config.toml
encoder_width = 192
decoder_block = "basic"
one_sided = false
Rows from expert 5 of block 9 of the encoder, named by matrix and row number. Rows with one number belong to one neuron. Each number is 50 + 12 x the weight over its row's rms, rounded and kept within 0 to 99. All counts start at 0. After the name is the row's rms in percent of the matrix's.
# up: expert up (encoder.blocks.9.mlp.up, 16x384x192), inputs 64-127
# down: expert down (encoder.blocks.9.mlp.down, 16x192x384, transposed), outputs 64-127
up.173 059:41 61 48 63 58 59 40 41 54 63 76 58 43 57 46 68 53 53 30 50 44 65 48 46 56 73 55 42 49 46 51 90 61 64 55 43 45 47 47 71 60 55 37 40 35 49 67 43 42 64 57 43 66 54 51 20 48 38 62 44 38 41 47 65
up.174 143:46 40 41 19 51 50 47 48 60 61 59 45 47 43 52 28 42 47 64 42 58 45 52 31 40 52 39 46 29 36 34 44 55 51 36 67 30 40 36 46 36 61 37 42 49 51 45 42 41 17 34 49 50 50 42 56 29 41 76 57 54 60 39 37
up.175 109:47 28 32 76 36 53 50 82 58 39 68 54 34 47 42 42 45 67 49 63 38 51 57 60 63 47 38 49 57 46 44 27 47 48 63 61 59 52 28 37 40 58 30 69 79 58 39 33 43 63 38 68 37 46 48 44 55 56 47 49 68 43 48 41
up.176 097:45 54 68 35 49 47 52 42 38 67 31 36 50 40 50 72 55 40 50 56 33 44 57 55 56 46 54 52 61 24 30 54 70 68 82 56 63 48 24 74 54 49 53 44 42 41 50 25 52 45 45 41 64 45 50 44 56 43 61 63 47 31 54 50
up.177 087:55 31 46 63 47 49 47 72 47 51 35 47 47 34 57 63 46 66 66 63 46 56 43 45 66 43 58 37 52 37 28 59 43 54 39 56 45 48 51 66 51 58 54 63 57 76 50 45 48 44 22 49 57 51 54 45 52 25 35 70 76 27 50 40
up.178 063:35 39 55 34 66 48 26 57 59 56 61 67 55 65 48 39 65 77 53 47 48 58 41 46 37 33 47 54 56 46 50 56 52 61 36 58 65 34 42 46 63 56 61 55 43 52 34 48 31 66 37 28 35 35 48 52 72 37 56 64 63 43 54 43
up.179 114:57 62 50 63 33 67 48 62 76 45 45 52 51 44 54 44 75 77 19 38 38 71 57 23 46 30 39 30 63 43 23 75 40 39 43 69 57 63 69 37 55 59 49 63 46 62 35 45 57 54 48 50 25 38 39 41 60 43 54 52 75 67 52 54
up.180 105:46 59 48 29 32 52 48 35 21 31 53 54 45 44 59 47 46 62 49 48 57 66 60 59 41 35 37 46 49 50 55 79 36 48 55 54 41 41 74 52 39 38 58 67 53 68 48 66 22 50 59 36 41 46 48 49 52 46 60 39 60 25 77 48
up.181 085:40 40 33 41 61 70 58 40 52 77 48 73 60 44 36 54 46 57 33 51 52 39 34 33 52 60 45 41 68 54 51 47 46 54 49 66 21 49 60 74 58 50 49 48 53 57 41 72 79 44 48 54 59 46 61 52 58 35 58 54 60 38 64 61
up.182 065:39 61 52 41 51 61 33 51 56 51 62 55 41 48 53 80 80 53 51 45 48 42 66 43 41 49 27 41 48 30 53 64 64 51 66 69 32 40 20 25 70 47 58 78 50 47 61 46 57 55 33 63 59 42 46 65 37 55 69 54 39 37 61 58
up.183 078:30 74 49 63 64 67 43 45 37 48 50 47 52 51 22 51 48 56 36 62 51 53 42 58 52 67 48 61 62 58 47 56 63 48 47 59 30 47 50 56 57 49 46 53 56 49 37 60 56 57 64 35 34 51 57 57 44 29 66 50 45 34 51 64
up.184 072:58 33 51 33 47 53 40 53 69 51 67 58 49 64 35 59 38 55 21 32 35 44 48 28 52 36 58 65 61 60 56 49 64 54 77 69 52 38 59 42 59 63 30 42 32 64 49 63 39 45 41 59 29 49 36 51 21 77 74 38 72 42 63 39
up.185 054:51 55 81 50 38 66 45 55 35 63 53 44 58 48 42 53 47 36 55 70 42 48 44 42 53 70 47 40 67 31 32 79 56 76 59 70 47 50 36 55 48 52 33 54 49 46 55 51 35 51 48 51 50 30 61 53 54 56 64 22 64 51 59 53
up.186 091:51 65 44 61 24 57 64 38 38 50 38 51 37 56 54 55 36 68 66 42 54 65 60 51 63 47 66 53 22 25 38 40 52 34 68 55 54 49 30 50 58 45 27 68 41 66 37 61 59 39 60 64 63 47 63 54 52 37 67 29 62 28 52 36
up.187 122:52 53 58 46 62 43 59 49 58 44 57 45 61 67 47 45 59 70 61 40 47 50 72 29 56 55 55 51 36 62 45 64 36 51 48 57 40 50 36 51 60 46 53 77 71 34 56 64 46 39 53 64 56 59 73 24 44 54 44 49 63 44 39 66
up.188 084:29 31 49 55 21 57 44 82 29 38 57 33 43 55 39 47 51 62 40 53 60 53 50 57 57 66 62 65 47 44 46 30 32 56 33 71 48 52 68 39 46 66 35 53 50 74 41 70 40 51 66 53 48 42 48 46 54 41 67 39 36 43 55 42
up.189 143:43 66 46 55 51 53 45 56 51 57 58 35 66 48 51 66 32 58 43 39 45 39 38 57 54 48 54 45 51 66 21 63 62 40 55 51 52 60 47 64 36 65 43 25 47 47 58 61 70 31 30 63 56 37 39 61 51 48 43 53 66 41 49 64
up.190 127:48 46 45 42 38 73 54 59 32 43 59 56 38 44 41 66 33 62 62 64 61 56 39 63 58 54 40 51 72 38 68 55 46 50 63 55 43 45 52 42 44 29 46 55 67 60 57 45 41 54 48 61 43 46 50 45 66 26 42 49 51 56 64 35
up.191 116:48 60 50 42 47 49 61 56 30 53 48 55 58 41 63 62 34 51 36 49 40 47 50 50 65 49 54 50 60 26 23 61 48 25 69 41 28 54 51 64 59 55 62 17 29 61 61 64 66 49 32 60 49 54 42 53 43 57 79 53 56 58 52 58
up.192 071:35 51 34 68 45 36 49 49 35 44 49 42 45 59 47 38 34 56 53 77 35 61 42 44 55 54 42 48 71 47 24 30 52 43 60 64 37 47 45 52 67 57 47 49 54 44 38 31 49 42 45 49 33 44 53 51 43 47 54 50 59 57 40 32
up.193 099:52 38 46 55 54 61 47 35 39 57 39 48 30 53 33 59 51 64 37 45 41 58 51 53 53 40 38 31 53 52 46 46 59 70 52 35 55 50 49 56 19 59 47 61 52 43 38 47 37 38 49 68 43 50 46 49 41 59 55 53 35 53 72 44
up.194 084:51 58 35 84 54 30 34 49 77 60 61 57 44 41 57 46 50 43 36 45 49 57 41 55 57 60 42 51 48 60 60 53 47 43 55 44 51 46 61 59 62 66 54 68 27 43 36 70 62 73 47 63 46 36 46 59 52 49 46 36 34 42 49 59
up.195 098:24 48 40 54 62 85 32 68 54 44 44 43 31 55 40 46 49 62 34 62 43 34 39 49 46 49 37 55 58 59 43 64 24 46 46 74 44 55 64 46 49 68 37 42 56 71 35 63 52 50 39 49 54 39 50 41 71 49 77 49 45 51 63 59
up.196 064:59 69 64 60 25 52 38 64 60 76 51 40 65 37 42 49 63 45 48 49 51 59 41 37 53 44 58 47 50 42 53 41 57 75 65 69 48 42 55 54 58 57 25 46 62 62 47 34 39 37 60 48 38 60 35 64 48 23 43 38 49 28 58 43
up.197 092:58 50 57 42 53 46 54 45 37 52 56 51 72 66 49 62 61 59 26 64 35 40 53 59 55 60 48 55 45 57 29 80 59 58 44 58 58 43 40 55 42 47 46 22 31 57 83 84 54 50 46 52 63 46 50 39 46 66 60 62 50 41 54 57
up.198 069:41 41 65 64 73 49 37 46 53 53 45 50 41 40 56 55 61 40 25 42 63 64 51 65 57 41 43 30 30 46 48 54 73 48 54 50 34 55 43 60 45 58 27 52 44 49 60 60 58 72 52 50 66 52 57 33 46 40 58 58 49 56 50 72
up.199 101:36 51 50 39 40 52 20 46 22 48 45 48 44 58 51 61 52 49 66 52 50 41 43 52 55 39 64 46 54 45 45 43 24 34 31 63 61 35 25 52 59 67 49 56 59 54 67 31 36 46 47 68 44 28 54 50 65 37 40 66 65 43 59 54
up.200 116:38 56 33 28 40 55 63 23 57 38 68 56 48 77 65 32 46 64 54 59 42 50 63 46 59 60 39 48 47 49 52 60 39 33 38 80 65 55 49 47 50 46 45 38 52 56 50 52 65 64 45 42 76 49 50 48 80 54 57 22 38 46 53 65
up.201 087:39 43 44 44 62 72 43 52 34 47 53 53 51 53 45 30 54 53 40 47 28 38 47 59 47 55 69 45 55 45 51 48 44 50 32 72 46 64 59 32 63 44 51 43 58 37 72 54 43 54 44 60 27 33 33 51 74 46 53 48 82 78 63 63
up.202 113:58 69 40 67 44 31 38 55 53 64 49 38 73 54 40 50 44 66 28 35 25 75 55 33 47 52 49 55 58 44 23 60 40 52 51 61 50 59 45 56 63 76 61 34 40 73 44 68 69 45 49 43 54 52 42 39 53 42 49 56 41 41 55 48
up.203 076:56 64 44 47 23 52 59 50 56 55 51 37 58 47 50 45 45 53 27 65 57 60 75 32 22 55 64 43 53 37 62 57 42 67 75 61 61 49 47 31 50 72 61 51 34 53 59 54 46 46 58 58 68 44 43 48 56 43 33 56 57 38 52 47
up.204 112:50 43 49 64 38 43 59 68 69 55 56 64 44 73 38 60 61 46 32 54 55 58 50 31 28 47 32 51 66 57 52 41 64 33 52 48 48 39 46 56 53 73 32 63 34 53 46 43 42 65 54 29 49 42 38 35 35 64 57 46 40 47 45 43
up.205 126:39 47 54 50 46 37 35 56 36 24 59 51 74 45 35 37 49 44 18 37 65 53 32 36 36 37 33 36 47 34 43 33 38 60 35 72 58 49 60 42 51 53 63 62 63 53 60 43 50 68 49 36 58 43 54 50 67 52 59 59 56 57 67 49
up.206 103:71 38 56 33 42 39 24 64 54 44 31 54 51 35 56 46 59 67 58 58 42 68 39 45 63 50 49 26 57 45 59 49 59 50 30 61 48 45 13 58 49 52 67 50 61 58 47 56 56 37 23 76 45 38 54 47 30 46 69 46 52 49 74 45
up.207 176:45 59 49 54 48 66 50 38 39 52 56 49 48 33 74 53 44 48 45 48 45 47 46 39 30 56 36 53 53 50 58 77 41 71 42 44 45 25 42 41 49 59 60 50 41 60 46 51 47 62 39 71 42 47 37 59 43 73 26 43 59 41 63 31
up.208 115:44 28 42 75 34 70 37 46 32 44 23 52 32 40 29 35 40 55 55 72 33 50 54 49 53 48 42 56 58 40 26 49 42 42 70 40 43 47 49 47 57 55 39 64 46 69 49 53 47 55 62 66 53 33 85 33 55 73 56 65 56 65 45 71
up.209 100:37 37 57 45 22 29 50 60 48 48 33 44 52 45 54 52 43 60 78 42 51 51 57 40 43 36 60 41 29 52 54 60 64 50 35 53 35 53 51 34 38 33 52 62 54 59 53 67 47 70 39 39 50 60 51 53 17 32 52 44 56 52 62 56
up.210 059:55 51 59 68 48 51 47 61 57 37 46 49 37 61 40 37 45 48 37 72 44 57 52 65 35 38 55 54 40 56 56 67 68 37 58 53 47 34 51 58 54 63 32 30 53 46 44 51 60 76 39 31 63 47 47 45 52 33 45 42 43 20 46 62
up.211 101:57 52 56 48 34 47 38 66 69 56 23 46 37 44 31 57 50 53 29 54 63 50 51 54 42 52 36 15 48 50 42 38 47 42 45 63 41 43 43 54 68 47 52 70 40 53 63 44 38 65 49 50 50 41 38 65 47 51 54 52 53 95 59 65
up.212 076:44 61 64 33 55 69 28 45 26 49 56 63 40 57 49 56 59 51 65 32 44 54 57 34 57 61 50 46 56 23 45 59 60 68 55 62 64 60 40 57 45 46 59 54 40 59 45 55 56 55 50 50 59 38 43 43 48 39 59 44 52 66 54 55
up.213 051:48 30 64 62 41 58 48 62 53 46 61 69 37 41 55 52 26 57 46 47 48 82 58 53 47 51 38 27 37 29 58 58 42 58 52 50 65 38 59 06 55 53 49 78 61 28 46 36 59 71 51 59 51 56 61 46 41 64 58 38 46 23 43 51
up.214 080:10 62 36 49 47 69 43 47 36 49 61 36 46 35 54 39 56 46 46 69 34 49 60 71 64 52 45 43 44 48 44 66 50 53 61 44 49 52 34 47 58 52 25 27 50 51 55 47 40 49 61 45 60 32 52 38 53 27 63 66 38 56 58 63
up.215 144:35 74 60 50 45 69 48 39 42 38 46 35 44 53 47 38 46 78 59 57 44 49 55 43 48 58 61 45 44 50 44 43 60 63 78 52 42 57 20 47 58 52 61 39 42 42 43 16 52 53 42 66 71 45 66 40 48 77 45 63 69 43 43 59
up.216 066:37 72 49 33 48 60 59 29 39 58 67 28 45 63 53 51 47 32 48 58 47 45 56 54 57 43 55 64 50 53 41 64 51 52 66 65 53 63 41 72 53 45 44 44 45 61 57 49 57 68 23 30 65 52 30 52 59 33 62 57 54 37 34 30
up.217 097:37 71 54 63 59 54 62 40 64 46 59 42 39 68 46 52 59 36 44 53 45 37 37 58 51 42 45 54 49 46 42 68 46 56 55 50 57 33 78 62 56 63 46 53 41 45 47 63 50 68 43 79 56 33 38 15 64 61 47 38 52 50 62 64
up.218 074:54 43 51 42 30 39 37 50 62 44 53 64 19 58 49 62 49 42 29 21 30 60 58 41 58 46 54 49 59 53 31 36 58 53 38 61 63 54 46 48 43 58 38 54 69 46 47 44 34 57 74 42 49 56 52 55 31 49 67 29 65 47 69 50
up.219 083:45 55 43 65 53 63 52 38 59 52 50 63 37 79 47 52 49 43 61 72 66 39 40 62 49 47 48 70 55 49 37 33 79 54 44 67 46 60 49 59 46 69 64 41 67 41 60 32 37 67 51 55 58 49 50 30 63 49 49 74 34 41 45 72
up.220 080:44 69 39 62 57 47 51 50 41 63 81 63 43 41 58 61 51 32 38 37 25 45 50 44 31 54 48 47 49 46 55 41 53 33 62 50 46 34 46 39 67 79 40 54 47 62 46 49 59 65 56 46 60 40 58 66 43 51 43 38 41 30 58 73
up.221 146:30 61 46 54 32 54 49 43 63 57 38 59 59 67 28 66 22 52 45 43 49 58 56 32 40 52 48 69 50 54 28 47 55 44 43 64 30 55 69 68 47 56 58 63 66 65 45 52 54 70 37 61 40 42 58 55 65 59 66 58 41 65 59 60
up.222 070:30 55 41 55 44 46 43 52 47 52 42 52 44 64 59 69 58 62 53 50 38 34 37 49 52 61 50 54 60 38 52 51 37 54 57 77 47 56 71 48 54 48 61 58 60 67 50 46 55 59 22 57 18 55 48 61 57 43 28 47 64 32 68 55
up.223 074:38 73 60 33 27 68 59 57 47 55 62 63 56 46 52 46 35 41 55 65 41 42 74 39 31 48 55 58 65 50 71 51 50 36 45 61 37 35 68 20 23 51 50 53 38 53 57 38 50 53 29 50 25 55 40 48 65 39 61 60 73 59 48 77
up.224 094:45 47 32 72 54 37 47 72 58 50 54 30 44 59 28 58 39 55 42 40 40 64 63 59 44 57 39 52 65 53 54 63 45 56 53 60 28 57 48 61 56 57 43 59 53 48 56 53 37 51 53 49 65 35 49 51 61 59 35 48 33 14 54 38
up.225 116:59 41 33 54 39 66 42 81 53 41 59 54 46 30 41 28 47 55 59 64 59 42 54 43 43 36 41 53 52 37 69 31 46 45 51 61 61 29 32 31 63 50 47 52 70 55 49 26 61 33 42 44 46 57 34 64 65 34 56 45 60 44 58 47
down.173 096:32 60 56 58 53 45 32 49 43 86 59 37 60 44 49 55 39 47 54 57 54 52 48 29 58 41 45 67 52 31 57 75 41 55 47 62 54 61 71 49 34 55 47 50 38 54 57 53 42 52 51 47 50 36 55 54 51 39 70 50 45 46 48 62
down.174 122:39 44 45 64 50 45 44 54 32 54 63 37 50 64 51 49 48 57 63 47 45 46 48 48 30 34 38 56 48 53 68 53 31 38 35 80 49 57 45 51 42 50 62 60 63 52 46 33 50 71 48 34 59 56 47 53 58 57 38 48 45 47 44 64
down.175 103:49 54 58 45 60 52 54 29 61 76 48 33 49 52 53 46 46 81 48 55 65 52 52 41 54 49 47 55 45 47 40 75 39 47 46 48 59 58 65 59 34 45 44 44 47 40 56 49 32 48 59 53 61 37 49 52 58 47 46 40 40 56 80 60
down.176 096:44 59 39 53 44 38 50 44 56 26 44 78 58 61 51 61 64 41 55 55 50 62 43 58 52 36 33 12 57 48 48 36 25 41 57 75 38 35 62 40 48 59 49 61 47 67 43 55 48 51 52 47 51 51 44 46 51 37 26 72 30 45 63 62
down.177 085:43 51 52 43 43 33 48 30 09 00 29 60 37 67 42 53 46 30 48 48 33 56 63 33 48 44 50 34 46 25 42 52 48 46 30 40 38 44 65 59 45 68 28 41 60 45 48 49 34 62 40 72 61 32 46 42 42 64 66 48 62 34 29 51
down.178 088:35 64 47 41 55 46 61 50 84 54 25 34 42 55 63 55 40 62 45 59 70 56 61 45 23 39 51 99 68 65 58 80 38 55 38 56 33 56 49 47 62 51 56 44 62 49 48 51 54 44 53 46 70 37 53 60 44 44 43 58 58 49 61 47
down.179 095:30 56 55 47 59 47 58 29 44 55 49 43 35 50 53 57 35 55 55 70 62 50 63 49 26 54 54 68 55 48 61 36 39 61 44 44 49 54 50 41 50 55 49 56 51 50 59 53 56 55 44 50 58 60 52 50 30 57 64 51 55 30 75 40
down.180 098:49 43 38 36 51 67 40 53 47 60 49 52 57 31 53 65 56 56 39 53 51 50 54 54 20 33 52 53 76 74 50 16 44 51 61 31 47 55 66 49 53 37 53 23 53 43 39 56 59 33 47 63 44 58 50 50 37 47 60 51 45 43 49 51
down.181 091:46 46 50 56 49 76 37 55 46 10 24 57 49 51 67 58 64 63 48 53 46 55 57 52 83 62 45 33 34 66 52 30 52 49 46 22 79 47 60 53 63 57 40 27 40 53 50 62 60 61 49 61 49 52 46 36 48 54 70 48 45 49 67 48
down.182 096:40 57 51 56 45 57 40 38 59 99 56 65 42 65 54 34 49 49 55 50 47 50 49 54 76 52 45 50 42 27 43 27 49 40 48 71 50 63 48 51 27 70 54 57 44 45 40 50 52 56 50 34 46 65 44 45 55 48 44 59 51 67 53 57
down.183 099:60 38 45 61 55 46 53 62 70 59 61 53 52 49 48 54 62 56 57 44 50 57 56 53 36 65 44 65 37 77 52 33 45 62 46 61 44 53 50 69 44 49 51 48 49 52 55 56 62 63 46 51 66 59 56 43 53 61 33 35 36 46 95 54
down.184 103:56 70 39 65 59 60 59 46 78 38 41 35 44 27 70 51 42 55 44 41 43 47 38 52 13 41 65 54 72 19 60 56 53 49 24 26 50 56 68 59 55 10 56 53 51 45 31 41 52 64 40 75 50 51 42 49 50 44 37 49 43 48 34 46
down.185 105:54 51 60 59 48 55 50 27 65 57 39 46 57 46 63 61 43 58 48 50 42 38 59 61 30 43 45 33 59 54 53 55 56 53 50 30 71 53 53 58 65 56 46 51 55 48 57 50 53 33 60 54 51 58 37 38 45 70 38 50 38 51 56 46
down.186 091:44 51 61 52 70 61 36 53 41 51 53 65 48 46 59 48 66 40 57 44 42 53 42 59 54 34 72 20 59 45 49 02 63 54 51 67 37 52 65 48 42 44 54 44 54 33 50 57 53 31 41 35 55 47 41 52 49 41 53 42 43 47 51 60
down.187 104:38 65 37 44 53 57 21 24 62 89 46 66 61 54 64 59 42 41 50 33 58 64 47 56 86 61 54 70 51 49 49 74 51 45 53 67 68 49 61 59 41 46 60 54 43 40 68 41 59 50 40 63 45 62 48 69 46 61 69 57 37 68 73 57
down.188 093:49 62 44 46 27 44 46 37 67 76 55 48 39 56 43 57 58 65 55 65 64 41 60 25 84 57 51 54 54 38 41 50 49 40 49 87 58 45 41 56 62 71 55 60 54 44 36 57 55 53 62 50 54 63 47 54 56 59 20 47 30 51 25 63
down.189 118:50 41 52 45 67 65 51 25 28 45 45 59 68 42 48 34 47 42 36 53 54 48 49 41 57 56 64 40 22 38 63 56 59 45 22 58 40 46 62 60 39 58 50 60 49 47 53 59 54 67 44 52 35 52 42 43 43 44 55 57 59 61 43 36
down.190 086:48 43 53 64 32 44 31 42 66 26 53 71 66 31 60 44 54 61 49 64 41 61 46 25 51 46 64 50 45 44 59 72 55 52 44 58 49 69 62 58 38 47 64 58 50 56 60 61 61 66 42 56 34 50 45 40 65 47 55 41 47 52 53 27
down.191 095:39 56 43 52 35 71 48 56 54 57 37 55 45 36 37 42 58 70 47 45 69 46 62 47 40 30 53 68 55 73 83 39 37 55 48 29 57 42 60 60 47 34 56 58 57 55 34 38 44 56 56 52 53 44 72 71 43 39 27 67 43 46 61 39
down.192 091:53 64 47 45 65 40 56 36 27 72 31 57 44 61 56 52 51 67 47 58 59 49 54 72 17 36 43 60 45 42 41 39 50 40 29 63 56 66 64 50 33 34 40 48 57 41 55 57 46 32 79 31 39 49 49 58 51 53 53 37 55 53 60 57
down.193 108:44 61 41 45 41 33 43 50 69 48 59 55 45 43 56 58 48 63 50 44 45 62 33 69 83 58 55 56 58 59 49 99 68 56 52 56 37 51 46 69 72 57 55 48 53 52 54 42 51 55 61 70 40 08 49 54 49 53 63 47 39 55 43 52
down.194 095:30 48 50 45 65 71 59 50 46 51 64 62 43 35 55 62 62 68 41 46 38 56 25 40 34 54 31 39 61 46 61 60 42 54 64 39 39 52 38 21 69 56 46 43 48 65 34 47 40 50 47 47 47 49 37 67 43 36 66 46 60 53 52 48
down.195 109:38 54 60 52 47 53 52 52 43 76 47 70 69 55 42 55 42 61 49 70 62 52 37 51 41 55 65 09 31 47 45 56 27 41 39 30 36 40 39 46 36 71 51 66 61 49 44 53 54 59 62 41 48 67 58 52 45 51 60 54 39 48 99 60
down.196 101:29 50 60 45 58 77 66 34 35 14 37 41 47 63 69 51 59 57 43 63 49 46 48 46 31 38 62 49 20 51 36 41 50 40 68 00 49 69 46 36 58 36 61 40 47 51 69 53 57 52 41 53 52 44 54 66 60 64 58 50 39 57 26 47
down.197 096:31 49 54 51 42 60 53 41 71 57 62 41 52 56 41 20 50 75 60 35 59 43 38 43 59 61 52 30 69 40 59 40 31 52 39 42 43 66 47 55 56 50 55 48 44 53 28 43 53 62 21 52 41 52 41 50 55 45 24 46 49 63 64 51
down.198 101:68 54 55 39 66 40 48 50 53 24 59 36 45 44 61 58 49 37 50 43 50 47 38 52 22 80 42 55 75 36 22 45 69 68 60 48 45 38 46 58 48 23 63 88 40 49 61 54 54 54 39 59 83 73 54 55 38 64 60 44 50 44 50 51
down.199 100:68 62 39 63 61 37 50 54 60 48 55 53 47 47 52 62 55 66 43 18 53 59 40 34 49 35 36 64 36 71 56 53 27 45 57 60 50 44 66 55 67 46 64 65 56 59 49 43 72 65 68 59 59 56 59 69 54 50 64 47 63 63 27 42
down.200 094:57 42 54 53 42 39 48 60 38 37 37 50 51 67 46 54 53 65 54 44 63 65 72 47 32 33 39 72 42 70 49 50 41 68 42 65 44 54 57 41 42 68 46 61 43 43 40 41 63 40 55 49 55 63 49 70 62 51 63 47 57 80 41 72
down.201 096:31 46 46 49 44 41 62 62 83 16 46 25 54 29 60 55 53 57 46 35 59 50 55 22 35 63 57 58 60 34 45 54 27 47 38 70 37 55 26 74 54 34 69 62 47 60 44 49 46 81 44 42 51 35 44 55 47 52 56 74 47 50 34 57
down.202 101:62 52 46 43 65 59 46 35 63 51 60 52 57 54 46 58 52 49 43 47 58 45 55 40 45 63 51 52 68 44 70 37 52 40 60 26 52 37 46 67 43 24 55 58 47 44 62 60 41 58 55 31 45 55 55 32 25 57 44 41 46 48 22 61
down.203 089:68 52 46 43 48 27 56 45 63 29 36 41 52 40 45 45 38 61 48 41 69 53 55 31 69 54 52 39 76 47 39 41 28 55 35 41 45 43 59 50 44 49 71 73 51 58 43 42 47 59 50 46 55 36 52 40 48 41 44 59 56 39 46 34
down.204 091:60 64 40 59 40 63 44 46 55 48 40 45 66 49 56 39 47 46 42 59 47 36 54 58 40 58 57 34 78 66 38 50 37 43 28 78 67 53 64 49 39 30 54 42 66 66 52 52 49 36 61 60 45 31 44 73 47 45 42 51 65 37 65 50
down.205 095:78 56 50 53 27 32 46 42 57 56 50 77 42 53 54 63 65 40 61 58 56 49 58 54 47 49 56 51 47 87 41 76 43 31 34 57 58 43 61 59 47 40 35 40 40 61 55 53 48 48 41 49 26 45 33 52 38 69 31 58 47 58 49 61
down.206 105:45 45 69 55 31 41 53 44 64 48 44 34 47 40 61 45 50 65 50 40 47 23 31 49 41 53 61 61 54 73 36 16 34 56 67 30 65 28 64 39 42 71 59 52 58 64 35 47 45 46 40 57 36 35 54 51 38 43 56 49 42 61 57 35
down.207 125:49 40 50 47 56 31 57 53 38 55 35 75 48 42 22 62 45 59 58 63 63 55 55 74 64 62 66 35 65 45 71 38 63 30 55 38 54 55 59 38 55 46 37 52 53 50 56 52 58 26 54 71 56 47 57 48 41 39 45 64 40 55 51 58
down.208 095:63 47 31 37 48 20 53 61 58 32 75 49 49 33 61 37 43 35 48 70 63 54 51 57 44 42 59 53 82 55 67 79 51 42 51 44 49 64 57 51 58 37 43 58 55 41 56 50 59 75 59 46 35 58 49 42 49 42 41 46 39 66 51 56
down.209 081:73 49 65 45 37 62 56 49 32 65 51 58 39 53 55 36 60 74 28 58 59 38 43 62 52 55 71 63 53 47 47 53 49 53 34 44 44 65 34 53 48 54 34 43 36 40 37 55 50 52 44 43 40 65 54 38 62 59 28 57 75 52 57 56
down.210 092:16 54 58 36 48 62 67 40 22 56 59 46 41 52 34 57 70 74 50 56 49 46 48 42 55 41 56 67 33 62 32 47 43 52 43 24 43 74 60 32 47 35 43 68 39 42 55 53 59 51 62 66 40 29 35 53 46 38 49 56 49 79 41 50
down.211 098:33 53 43 47 43 43 74 51 44 45 54 11 51 62 49 57 32 75 60 31 49 55 47 48 29 48 47 31 44 37 57 44 38 63 62 66 51 53 45 44 49 67 52 35 58 60 55 51 41 49 51 58 46 29 52 50 51 44 51 51 67 33 73 45
down.212 091:41 50 48 44 58 32 48 49 65 76 47 27 52 53 39 55 42 77 61 60 39 41 52 72 42 33 62 48 66 80 40 28 51 51 34 39 39 58 66 51 33 43 61 47 59 54 52 52 49 60 38 71 51 62 54 72 53 57 60 76 68 59 46 65
down.213 091:68 52 52 54 77 39 47 41 55 16 43 26 54 44 50 43 54 46 51 50 61 55 58 38 50 48 56 22 50 50 47 22 56 56 53 53 66 46 61 66 21 48 55 33 42 47 61 57 52 36 32 45 22 55 51 45 45 42 50 37 60 51 48 36
down.214 094:51 52 66 49 59 63 51 64 47 82 57 42 48 55 42 76 53 59 49 24 46 48 38 15 48 54 47 46 57 62 43 35 54 44 53 40 43 53 48 54 60 55 48 45 44 52 56 53 52 66 43 66 70 61 46 45 53 49 22 57 63 39 45 51
down.215 108:48 42 38 42 52 28 42 52 36 01 44 47 68 57 63 35 44 75 45 56 58 57 50 55 23 55 53 44 67 61 30 56 40 46 49 53 59 51 61 64 60 34 54 65 44 56 70 52 58 51 53 74 53 51 61 26 56 44 35 47 58 50 59 66
down.216 093:61 57 55 53 60 34 46 49 34 23 49 76 47 51 41 61 63 52 49 46 51 46 46 49 37 76 45 91 59 64 55 40 44 46 59 58 39 35 39 44 42 37 46 58 51 47 56 44 70 42 27 55 63 50 46 50 62 32 46 47 73 38 39 52
down.217 103:35 52 70 38 54 56 39 64 73 88 36 54 47 48 66 39 55 61 47 64 49 46 49 48 65 43 46 43 67 63 28 18 53 42 44 54 47 63 37 48 46 47 46 35 48 66 52 45 47 45 64 41 48 72 47 59 53 57 45 40 51 43 18 39
down.218 096:35 55 49 49 62 57 39 54 60 27 46 53 54 45 43 59 46 50 36 62 39 50 32 59 70 52 35 45 74 71 47 84 56 47 66 46 53 56 42 48 52 23 46 46 45 51 50 53 48 40 42 99 54 39 55 63 51 53 39 57 59 46 62 41
down.219 103:52 40 56 54 48 32 58 35 69 48 56 57 39 58 48 45 51 60 32 70 46 48 44 71 52 34 47 37 38 28 40 24 42 50 36 52 33 48 43 56 50 60 39 47 47 65 56 51 32 59 44 45 35 53 43 43 41 48 41 52 38 56 69 54
down.220 099:41 63 28 47 44 48 57 60 45 31 49 58 39 49 54 45 50 47 41 50 62 44 61 47 59 56 42 80 57 77 47 54 65 55 48 44 59 51 51 39 62 62 56 37 47 40 50 46 54 37 61 47 50 27 53 56 37 53 40 65 60 54 39 38
down.221 112:63 50 27 54 51 44 24 68 46 55 51 74 55 48 43 37 67 32 41 49 50 39 63 70 60 44 47 51 64 39 47 57 40 32 34 61 47 53 40 54 55 53 28 47 59 58 37 52 43 41 52 35 40 48 49 63 47 54 49 62 52 41 60 58
down.222 089:40 66 49 66 45 61 57 61 37 43 71 50 36 31 63 49 43 64 58 76 50 53 27 32 30 22 50 56 51 34 48 39 55 33 25 12 42 58 62 61 56 56 53 39 43 49 58 52 38 33 55 42 44 33 56 66 52 64 41 57 50 35 13 40
down.223 080:53 45 23 45 67 32 71 57 51 76 46 45 48 52 25 52 43 59 62 65 56 52 64 19 39 54 71 30 41 44 36 74 41 55 39 46 52 46 61 60 35 32 54 51 36 48 56 57 55 74 60 70 68 69 55 45 36 49 44 59 59 46 46 55
down.224 093:49 50 67 34 43 69 46 33 43 74 49 60 60 61 56 49 48 59 54 64 51 52 56 61 61 51 43 80 43 59 41 69 49 61 62 71 48 53 41 49 31 51 41 34 53 49 65 36 66 63 67 60 21 50 52 64 48 40 66 48 54 69 84 47
down.225 099:33 28 28 48 62 80 80 56 75 76 45 64 55 49 63 74 49 73 31 41 48 62 51 57 50 47 73 32 22 68 52 46 63 53 44 46 59 45 51 65 42 46 35 47 55 51 44 54 56 61 56 54 48 49 52 62 51 53 55 45 55 57 49 55